A small image classifier, trained from scratch.
Training: nadamw at rate 0.001, 13000 steps, batches of 256, held-out accuracy 86%.
Rows from block 3 of a small image classifier, named by matrix and row number. Rows with one number belong to one neuron. Each number is 128 + 32 x the weight over its row's rms, rounded and kept within 0 to 255. All counts start at 0. Numbers have three digits each.
After each neuron's rows are labels from the 100 images, of 14848, where the neuron reaches its highest value: "strongest on" is what is common among them. Only what is clearly more common there than usual is listed. The data: microscope photos of single blood and bone marrow cells.
# fc1: MLP up (model.blocks.3.mlp.fc1.weight, 512x128), inputs 64-127
# fc2: MLP down (model.blocks.3.mlp.fc2.weight, 128x512, transposed), outputs 64-127

fc1.378:135131206135134126136116103117132110193149113112085119160143110075064111131132128134082146117165134133089102077120194130189108151054126144097076134122102086162116114135168121202179126133074109
fc2.378:100107130161155127130166094149122155141139093100110089144132131059076145109156157108100144117165161137091070058153168113183119152074127132099134093131152073105156128132183132247174120150087145
strongest on: cell type: segmented neutrophil; smear: peripheral blood

fc1.251:144136125153105083099170151135083133083101098105080189160079166143144093113124103157143144129120099120133147129151081106084169175149071156136146176116098112163158127148162186149103124065122136
fc2.251:108160188119093122114075096108124117184110108132131120106148121131124153087113091201098198084139160126174092125134124150134116170138106113126114173074167076139097161099213177162191089099180051
strongest on: cell type: erythroblast

fc1.508:131217143110103141095112106159132120073094126132143125155117132166179119140119130122162119123089136107103177197109110151041129154189076154118089156117106139178144154150121132064066100120105151
fc2.508:100089076185147160167179103148105220121126103137136111155151195098123151107092110133104141114120132140119067109156154110099155106150165072109188102167125182104140176148143133209161096118082160
strongest on: cell type: segmented neutrophil

fc1.511:158107170159175118166119147079139116147128146156099139146132101077075090127151123139080213095164172132107071100142178166148141143096135095131122160164159115149121122147161131142220097146144176
fc2.511:094172098159129151143146164143132142147129103150182123134072110152192115129151146120182057138153128161124148118138057090100129144167135136116160084055123115092135166135073109128081076143175134
strongest on: cell type: segmented neutrophil; smear: peripheral blood

fc1.386:085152097081088168124127172150152145159135139118187144090157142149110181088085147125118070126125153161191067112142097087162119106174141108117139139107143133063138172124091140097098059126118075
fc2.386:140156125113156123163146118160103119167086119179183140075142114115154072093166132126161113110158157154134106090142122094127094124150116123136100105121166110087138157132066167090112093090141141
strongest on: cell type: erythroblast

fc1.330:147140117187158131066153165088113149093154143073126168136125180174102157147086143152020140130108097100144123137140082171110164122145107153129117182097108071123147104126195161136145171118103132
fc2.330:098098130157114065119167156124117115156056077125180148111115124113175147113095114159118135145148185176207204130086098144108138116141091159175133177099147093130122177103102138089077175122232095
strongest on: cell type: erythroblast

fc1.473:129174145103138176056122201046140048101098152140134123129196121162094154097118170084132130108187142169148133137103124157138155151154144084165108148170205148114138152121115113109085075143113128
fc2.473:146185176150173105137120162077124059069156149153105141145142162127109099177115129123123177112120136077156185102040140186109105109147125093157086119121172149093156082177137112078089150151089131
strongest on: cell type: proerythroblast

fc1.190:104157086126123171097139131142161180153163136077176098176168132127142107145122141115155102109079094175172172174131143152084168104131154179125134102127108186180137113109135101137124156160174117
fc2.190:126091083119116118094059105167109126129102134094139146127091129153061138082097135142090182085133141118142134156160124123141152113115089104128102174196094150174123131133202095149087126160113132
strongest on: cell type: artefact

fc1.75:117191171168108166170136146130093123120097079103089135176129034123157140104122074157156180068158102130094136111108124144060131168176068146138126162104105127180097145154115174171135108086135143
fc2.75:126157111114097129097135161097131057094118122140145126097148173131097106184177142137141128155124175077120137082076129161170102108105164099133094103090198124124163130132143150041131144152158138
strongest on: cell type: lymphocyte

fc1.61:047126134145166132164161108096117110082100142094072141135146135151099143115095183038111100121147133134112133156068106161068182161114141134120102152136123147086105053110095064124105125098128115
fc2.61:103145125135189104132176150147136173121077117070104115167127120156116116142137153126171141107120134163142122148089141123093106150143082117164108054114088133016137126152090134113109115132109101
strongest on: cell type: plasma cell

fc1.267:118120124084144112123102093137148146114128144114148146131085181193169172164149109105161077119070147139115056174120122122120086125108130098120123094193149114108167117068108170067079070120086123
fc2.267:102151122156106108114158069155145155122091126152135193058106124130113154114075130153073115151125142100116152130169122099178100167153177150094106144111121070065169126105160143121104155086139132
strongest on: cell type: erythroblast

fc1.169:136124131180098118111135214097111132150088115152104175087173073124077096133110111128073160117189103079101142113166141151147156150134102108180097193142124138110170168156128123136173104070140132
fc2.169:085196129103146154170107110158104162141127127086154073132108142132181114152083113125143117121103144151172123117101124154083117103144131104100121091096138160148109130145114131107066130137133160
strongest on: cell type: lymphocyte

fc1.224:114127096041156127121155113154223151169137153120135107080133106145075122127150189099084153131167139104124136096167123123174122127139122154149130127110143135031167124134089088110108125150143113
fc2.224:132156126073112088143134103124179134114119120141064115129140151146117094153206147109132192117136134065089138075095221118115074134126108202175128095117164171145143141158144088147150125143134108
strongest on: cell type: lymphocyte

fc1.48:101129077121155093142153113168143094179129126169142116103086185086177088075105139071098112121137114141136162156134097146174143095136135138136115082112078153084153107106075098117089173075129111
fc2.48:140168130120171110124083186102113147096180136095133095122132147126116091128143108163108121154093172175186135111081085162105098057175088163130122088105114114096140146118111156114157162177155128
strongest on: cell type: proerythroblast

fc1.491:100138124097098178111161187144150147111112112095096137163097160182126120067150179124127105139178122164090092209171081174102175100170105150176149125186164114128154138148115125117099095099097126
fc2.491:118075150133161151158101104075154174136124137108086132121177117152053164141079149151113191051190124131108095095115142137186096125059156113124151127173138154120079131112133092148167115104143102
strongest on: cell type: segmented neutrophil; smear: peripheral blood

fc1.459:075123183099134193137127108117141103106104112114119059138146136176099120155132154095154105129173192180120084146095118165182120144087137099145107092139197160121109138151056098128125060163093160
fc2.459:115152164134089191102090104140161051114087151148156159157151134161104105130113135145120152147154177113107147096132123093102110123163127127185065133110189122135105141066112125137112103109130127
strongest on: cell type: erythroblast

fc1.281:131152103134097096172186080144118128174168117134104167150100165055143150109099110101071172117097147107149125118089166115135108126082175126152185093109110140131100116083121111118161185108065094
fc2.281:133080105170177100136125134119065078128153115162165176132087122095156140161084078141169173107098138155177113119130057080101137134167099122162158122131123152102107124088103149127139153105158120
strongest on: cell type: blast

fc1.469:143153174123219143107125137100090093102155145122152099144157151108119091149069086117140179061135114109148105142147141147135140078146104087158036171088157181108101088171179141086125081108169125
fc2.469:145129113167132135156096125125126121117078115173148137132126098151143164107154144137144081143099150175109146107119127096095044158190149157088149108151145097097125160085081180081070144148142161
strongest on: cell type: eosinophil

fc1.325:126071119207108077150105119145043120150151099147123148157097130059213117121077078130146108122067080094145155131103134103104152136117138107103146124089100151204104093139179147144127180102107160
fc2.325:116169125048137100111097106124194128144157180091072090105186107182109125145148139115123199095156122108120070083129201136123098123117104152171119144136135119145120145151149088156203124179153089
strongest on: cell type: lymphocyte

fc1.358:066127096107062143158132163113199107153112145105103163174153087149135118118130133039157108124159101089100119147064137123116197138138174126109162159146116144148125053107114021167123160123160092
fc2.358:130121090124117130142083095151137223134101142044109134108146074153151130121104112157113123108170095161164146187177123113133161144172095162144139143125099118128126081116109165210105061149168082
strongest on: cell type: erythroblast

fc1.151:136110155127152132105116034134103128134122117130040163112112100153083186103122148123133136156181116108060130065108133149162084147041130116090090164109105064128136080141156142140079116099112168
fc2.151:101095140092129175136123076153149115155118121107061202139090110158071145051106186096065133122209109107071140104155149113153169157082171144123118152166122125172116055138191089162121135118079150
strongest on: cell type: segmented neutrophil

fc1.391:085073097091116160154121151136148097106147106199181162095074161113128108135143176080162096135147143132185094126149076117118180105159131139150166088134125167033187137142085105123132116124163131
fc2.391:084108135130117151114130189100129013110062101164180189128111156087109135138109167141148146142185187136114186159120074136143136077144098156187085114136201162082134163123126107143137119133136129
strongest on: cell type: erythroblast

fc1.419:103109127106127109111107125184143121082133074089114117140089185099150127117148149138203133113084095140166147191112093134055147138180058152169136081145136166123167102193095133108114137153133139
fc2.419:138148122122174086134159130146074098100117167160176189085079175153091124167116111116136148127125179143114187136125078112134090088098096113197094125158148146079176141076141115077067101121122102
strongest on: cell type: segmented neutrophil; smear: peripheral blood

fc1.306:054141104163105123189192157111120117123099120093078131182153121108134125104113189082162098116170086094097158135041127131112159138097130173100171131162142160158138078167103056219064147115097118
fc2.306:085124168177163137117133165110117145127095162089132144130159119141073189127104156141149114055122143161173103176098129176099118151097083174096120096149083116092155071130111138154075109136121091
strongest on: cell type: plasma cell

fc1.333:086133078158147096092149158054122169134099166141103140102157101175152151087011162097111100104148106100140106104103118117171168141120179110108135152065100100098127096091177110103123172122185136
fc2.333:110134122089119183205112121219145145177160118124140134153026089101129089152185129119171134160104165175110093156128204056094095111131114180110149079176132135110129143106085111157136120162131167
strongest on: cell type: eosinophil

fc1.299:159147112167100085172141118111131129087098160137137168143099120159114110192210096143100140181098145051126181058135202102134073137104134098153125099183140088112130153074136141128162159111090107
fc2.299:095103126107088097095037141107128031137104101185160191111114136141077175159126122125117174119136174140110131158129135159129130157117141080144118179197153133118099152083127093141095142109143090
strongest on: cell type: eosinophil

fc1.383:179099117148129126125102168070091161079113087163098166117149127067138156199126098162165166123092107099158098126160131130127127158138094067129147175094140113135088141158166157099141072132107184
fc2.383:074157116096117084148095115166145088195166148136150071164084135132099026121132116102118129119136146104102124163089142138139123104115132124126106122139109155151125136113164092151159147168125079
strongest on: cell type: proerythroblast

fc1.312:094096050152100087113161113163150186148097124095137092125076146172216102114144151130128094139127090200109199173164075120112142129102100173166141082121115114145169121123112122165122146140163148
fc2.312:124138153089203121170111096114124116103139120112118140138168136116061120184113155082110191107115165091143134135087174169104139138108157071144125141158132191096083117098122075100103150137121111
strongest on: cell type: segmented neutrophil

fc1.382:141052111138195136159125088093141127081148098175129112108074143078151086150098123152173148149157098134200106145144061066154154156154151158121209139127137150092145150155128149119154090108110130
fc2.382:109106074136135168127165122153156163122084130090072085147130210169137176075098149123091094114129139172102067204167103108146109135122092086121118097177101119139219137169137139139125075137154129
strongest on: cell type: erythroblast

fc1.240:128088155160154157088169161095096105093083095183088132087126135088127090158120126116150121125178090092126127132176075122134146150073088086165073115116120126117166135200118164105123072089082175
fc2.240:140114114154099123100121120095103164130058164162153166112120128107087106148112131152121156099145121064160190094121119116167123107079098177129087145143116162157123133145175135128123121103055156
strongest on: cell type: promyelocyte; cell type: blast

fc1.20:156148101031119125161121164085145130114133172148135166105150179156103198119136178084137153118126161156164104143133147152116153124142185123115212140171168143074121136067134059094134099133151046
fc2.20:139139141101201120116079141096128071125190150143105117136159101105079176136106168124113175112118134125179080110089155187114152103166133120161171180130122148086085134135114095149112149170110130
strongest on: cell type: blast; cell type: promyelocyte

fc1.39:153117134140173083152102084116113127198160218151140075078131126121055100107125122143107128106144123153068102110164190085190089097080166130070117146127122097131140123117148135166160080124131136
fc2.39:134187149201172069152200155091059178107125095146110122108088153139092105104086098164092178097149163095099120069100103109155132110125147139123134142098100103090149136134160151120146111106085118
strongest on: cell type: segmented neutrophil

fc1.58:138099151125193141107162124081158097097113104168104080107145145134124121098090146132141144181172145186178136136099094118169137183127181126170193111137201143106183164146100149102162127107116157
fc2.58:091126071118108145151199149161148135141076089115163102145097174114187128078141149128127094115127134183118127203193119107089146160154135105114164109155109157087172141166122157120114094093162093
strongest on: cell type: segmented neutrophil

fc1.137:105097115087112157136126115144187138122146135084105144140145129144117117146159140122145073188122119129132083129079143114120129086117142145126147125139104096145122079166086110127144177178127148
fc2.137:107164081096160163136168134103117113141164156108171098074171163097143070150071129091090107165104119131143111128142194123113169082159189069141104121082149167101140133169157095097143148214137169
strongest on: smear: peripheral blood; cell type: lymphocyte

fc1.345:098074193140122147147105076158139150165131103122063157155099121120051109082152134144062148120166108113058124140106105132131135127036097179146106131164086110143142060182128122196175158119083131
fc2.345:138043127110119192169086054170117057135122128124156156106108119170074164089108123128066137110136151139146131181163111129165156122098136140108148137208139181105132093083134136177154117114093089
strongest on: cell type: segmented neutrophil

fc1.398:111163139125151111127143143090109011077106132146112129114084194116117135134124148079109115154127145125186155104121109116128143135132137120172096107131161116054170131120146118099114130105087105
fc2.398:150151190130154088076162155088111044067101123127154154105115150134088135154150102139096171145127142122145173089132099112148105118126104095163068140128141105087127140132173139126090098112103113
strongest on: cell type: plasma cell

fc1.236:106142134193072079118163123102128153089098144108172151101156119141182173155131072154139116131051090097160155089129119150075125137145093173084113176076112084136148156105137156154095150071146109
fc2.236:135124117124096167102053141144135153142081179136138203111109124183124139090121101166090176096175142092100109148178058150091176124181071125167082191159144130154118146096143145148150097075156102
strongest on: cell type: erythroblast

fc1.285:167129104098119100116064123185103061135143113160074104109095157090075103145166143131080117163115146155085147130161115085139085160112099121121178095120112128115156147159095137143148129133047139
fc2.285:148089091103121162118105170102124053089080142163167142161084174095124116124161156122143140072089120126175180162127129148092146084119091154088123112206098196144170138124149144116115138142107123
strongest on: cell type: blast

fc1.178:084136140065131149127145093113152069100190133107067136132164135104073167124120161049154082130128113158104105176102163136102157156146184121128160109164120145125116100134065028150092150155122101
fc2.178:098108100142171086113141157110085182149149117130168073081133112126175088123081080130148110077101105159163183191135042178111169123139119108123162119106123168105135165148120155118116154135185093
strongest on: cell type: proerythroblast

fc1.77:117204130137181176125116162175129139134213095076060134206129099109065107111115135139090134137151150117139131125093148147119153118141119120137100130102085116131114072151159122125184175214116127
fc2.77:087166025115154123169174116140120220144157125096131093099078140132198139086072140122128087136103099128179142151144094137163167140192181121088199129107140163108137123134148149107108149116097127
strongest on: cell type: segmented neutrophil

fc1.506:129154156123183127087192133096116128125115096140113134127106082109120145143142143158132185112165144110198090147073063194182167124130137072222127071080061109106117156131136132144201105112177094
fc2.506:121102121099144132128112040224113117134138107159177133087116099158076207154159106152111150123092191122096075172134151125158135118135149089101154095150127138094117176070109139145157098111086099
strongest on: cell type: eosinophil

fc1.168:090130162107109065153166075157116152125091086150112079101113132082140086077090090162121171176139169082151151150111150089201125138138137166093148176089125159100128145165147101180158167136196139
fc2.168:121130099153101106189195106159123115094106078162084064112076142118170058092107123153162105155106128094158128112140111051169112116150121147098147112120094146095199179209132128180140106101178157
strongest on: cell type: segmented neutrophil

fc1.138:158112170169140161109201138132124130097103096118120184110146091137152086159118005142135154157123113107125093108127110123121156086150130097212139180120146103140088111128076157117173160063177186
fc2.138:083135082129146096093093120090115058150131191066156092118169160155130157111121149097101107080103095127161138157131140127071181149133151137139113124105128169138157140130176099156096138176133084
strongest on: cell type: artefact

fc1.187:174155130104134188076077171069116108086113136147120134109191100129111186192139137123167134112117149142199110142126150162115123165146107089100143152105151136131073182129140129101137066161104117
fc2.187:107187113131168081168145147160097121129158082187094109176068171132104028114101102122125156121115169138076126147085082156125125102110137127130184129141110154135130159125127127130143129120115127
strongest on: cell type: promyelocyte

fc1.154:115111104153134115148137130184128073176125144132164150105088147164107095073117129131073157118169141138065178148147121097145155069140153122170132091173126168118170088145124120173151161120148107
fc2.154:097139140118141103163151148135121087163145113153154172151074136163105063088103120132103179111153121120087174141074130095129142080138158130172143099159148180103137130166167103149131157139111113
strongest on: cell type: blast

fc1.113:132115147096103111137134078159158160154121122143132055103110155106183122085171114161138097186099130118150096087133109082166082122120121162122140131112168097122174135160112144115118147110138136
fc2.113:157202090092182099147177126128101143118118143117081100120115225097188061126136145153156156142096130145171136097085109139115106075141107177161125099103124187110146090172084138090100146145134144
strongest on: smear: peripheral blood

fc1.379:161136151120092150148058113146157094090132117155149082133092155059114152112146137164119170096114156144117132145192140131074093150156093145062103130182180187094167175173177160135138074177075129
fc2.379:137120144161185115136118120119117207126096129137131136083158076132127160199096132130196155081135125121129086147077124170155122110098140136101114138086096143088083104102055119093115125096150160
strongest on: cell type: plasma cell

fc1.47:084073161138075150115121142099122080198167130117179161108188110104121098165147079112133145085167050117100160128164113162089179072146119127171122176102137163165079113151156092200156127081146071
fc2.47:147178111123115176108157153115120145050114119112092138126156098210124134142133147153159104124176108112088161131145112103137102125167147126147147066109089130059127121179105139092090087139123140
strongest on: cell type: erythroblast

fc1.329:116112151143133134116115153087142063139158138092111101192166176071102161092172158094138069117144096188128148164117143143088132158092129129121101100232103129181156081156096105151078130184105084
fc2.329:126123100196145090119192151139124124135134048059070118152131082144119101143156128129075124133167158117133124149076134144097130177131106098151145121105058070161100065167125149163144168185193128
strongest on: cell type: blast

fc1.455:166130123225132180191098227091068136063126148138173106133088162075149133178136123146093140094107142078160162121153097151086115128141079077107115132165137177095127140149136157142110122149116108
fc2.455:126148139063162080143174053194169094121136125120093113099135093185092097148154164087104121190109153144079095126135207106104081133171147192142110094125096107114135199116066100120127118166121130
strongest on: cell type: artefact

fc1.230:080174125082116171191119103171147123133140136108159145170091102114129095130100134108084138101196157077049170177100165147130143104172147159088082133163071194155070124105158100167150151154143086
fc2.230:172153148154193122081160150052079080075146121183088108113197130087135135123152127109213129140068142161187123106122106167145135131108117087137133120094170122123108132143091117094112092127186200
strongest on: cell type: blast

fc1.415:099114130175115094108092156118102192121119125084120193103115149118121165117096066231103136121091122114134115120149100143104156092124121163109152215115140098133136142129218179141183139115113124
fc2.415:085164077061103112137135174120177170163086098113145082132126137083120096122157201136148115065183176191165180161116141132189100150115142114109103055128157128103122077107133139106097076172119122
strongest on: cell type: erythroblast

fc1.431:186093111105096095136079108170124148115148127127099176150069112116104080136160102175117156182103177090142151105110171069131070130108151138152167093188126102154126114114146140132187195167105119
fc2.431:167083147164100186122163144052137060080094155146143165195156160127152146159155156082154066174102057134121165134189122105101112146117141125120118097135128118099140130088095119124094119090128131
strongest on: cell type: eosinophil

fc1.55:109150080155070116141096204150124134107065125175102155119107142090219132117114131137183128097112100062132169170138039133090141208149080141126157143122152158131150158165133133152090134087127152
fc2.55:086124099115183143117166126159111169076146085099073172089175120125119124196072117117136166115111144120175064097137189145122139159140121102134155145161106118129129157165197105166138094150132171
strongest on: cell type: segmented neutrophil; smear: peripheral blood

fc1.486:174107117137171141144074145136081221071112130121159148079078125122115142156120087193102140133100181109186093108158110109123101098143069155093113129133132123097122171145168245084179076166113154
fc2.486:103148111101161119141124158122127139156112148083096147096223093155131170105094137100142169096140157160181092141084119194144177101139160081133177138122142140082078078133100127127105125164205114
strongest on: cell type: proerythroblast

fc1.245:164112128160104122129095155149050090119115104156182135075134138085098140129168101145133106117086121124094183111200120121094122116118076127052086150169150175094165177164155181075131095130111143
fc2.245:158154126097183148095182143120124166128145139126107085140141114176152133106070105125147121120108160155159093163094095097181097140083182071130173090105105118150115150112085157070128115111142138
strongest on: smear: peripheral blood

fc1.43:167172115140202054146125179155090109112071150162107082147091114073187073160175099105153162126086146073071188125150150076131105131126109079113094118113122146123107104092127135096061153111120160
fc2.43:131057132152151155113076126121080163129082140109177124086155127164098182099110107130103139076135134101154129153159095136117135125141096118109093154144119195098107188085117127127127132109134089
strongest on: cell type: artefact

fc1.357:131137102178089081153121115139086093126088125090148168162103159103137101119114091153155161069083123169138192196117140104119140131134117170065168135151087154139102079096171130204103126132142114
fc2.357:113153171086165108123148145103124106140126079162060141133118147103103107137184134152107172154136170117128108061073135104093083162117078181215119144111163132140114152178099127070141131195148122
strongest on: cell type: lymphocyte

fc1.504:128178171083154125156142109081166148108144131094054151194127135128108162127133121146112183103163143077074068156057143167117158112149120142111114174135090111145080052110159112146150163138142100
fc2.504:126122112108148161133168143155115193146139131136163088151134119179150140151124072135181106100085127139086089167218109142142132110103151066091187091132159171117097205086109167070137102057049124
strongest on: cell type: blast

fc1.444:119076100154087175126160127099153158122139105108142187142176126137127127192106137127133158058158090127133119191146145207129153111116120118130093145156127151142109111127128112157144119118138135
fc2.444:140165198074188054102153071106111121138080097154074160152119176126168129109167136133180178154128115150086131071097123167094102158136149135136157142114137128124085145145083135094094111090099115
strongest on: cell type: erythroblast

fc1.363:141171141080154140193106116165121115117127099132118063121141096054121156156108123129113153111093188123175120125082184127135101163117130132079158125106121188107084172133102103106171143207122121
fc2.363:128156136134122078178188122126080106105129057157087114108107174037139055110116115129135174171120163103173105085106120116123140100171140142169139147099189145082105146154122123100198143126155165
strongest on: cell type: artefact

fc1.449:169138102087098099169139096176083103078117122149178120087078152153109103177167096152120147160099188123142148074154138091147083066088115132110097107151111150084147188123162195115169079108117071
fc2.449:109117122136124125098162116107129165130159127101121190118147133152111145122045122141107145089150069088140054191121095171134233091151138144129174188103058142152090108156163112163163143133121133
strongest on: cell type: plasma cell

fc1.368:129129130114096091124132114168203132138123110159136092102139131081146087118189124120164095188085089148115194112130136097113103170153134160136194102113185115136195146152057122125110149139115156
fc2.368:102183156103159131160192122129121040124121095127132086133155128096179077107142092110141137156110159114145157109070159091103106142203166097148141100073148139076141135101039149124115185151206110
strongest on: smear: peripheral blood; cell type: segmented neutrophil; cell type: myeloblast

fc1.282:119127134143153080177149091075130125151158142087144156144131141097131109146131112105085195085113122079119113121129164171130171099112161124088090171129147137124061077090198106135154186133137106
fc2.282:134128125153129144132150117159120115139108128186076153121125109171154164094130132135190102163150125154047132119162107081136082169121156122113218082106145104108121180126084125127074071102081167
strongest on: cell type: blast

fc1.499:119119108123161131164100139130141158214146159179146133098107080135104089072090192095103173089174150131163143099158142086175095156161178104119128040105153136074109142088184132087133110122134128
fc2.499:107107104084120129181135104126116184127119114151161143098118123144069119186167194112116146115200162068105171102130152118176115140094147153113103048112146150063136114131133091119123104135068149
strongest on: cell type: segmented neutrophil

fc1.27:097155099096118122204152162146153128180150193110148173098119117152129137072106146107151125132134126121135131106076120101146152063158188176125194109110148147093100078088118099143140195119192100
fc2.27:084139113113171082161114126154122141185147150105086133104134096153112125045052152125125172119129135109139102070108172091116135111160144176169147131131077117111110115124129098153169167183200119
strongest on: cell type: lymphocyte

fc1.420:098185124102104124107186097140134150147116098094082118128103154175109167072133165133118107206136144152101122076103133126183106092073167157093135139104141053120166096127149123106119146159112135
fc2.420:120223113069121198127171091150134100161129157085164168134135110186115107099100142113068149160129151129085141121128201143136151095153213152119099151085176143111097090090182140069121148157101129
strongest on: cell type: artefact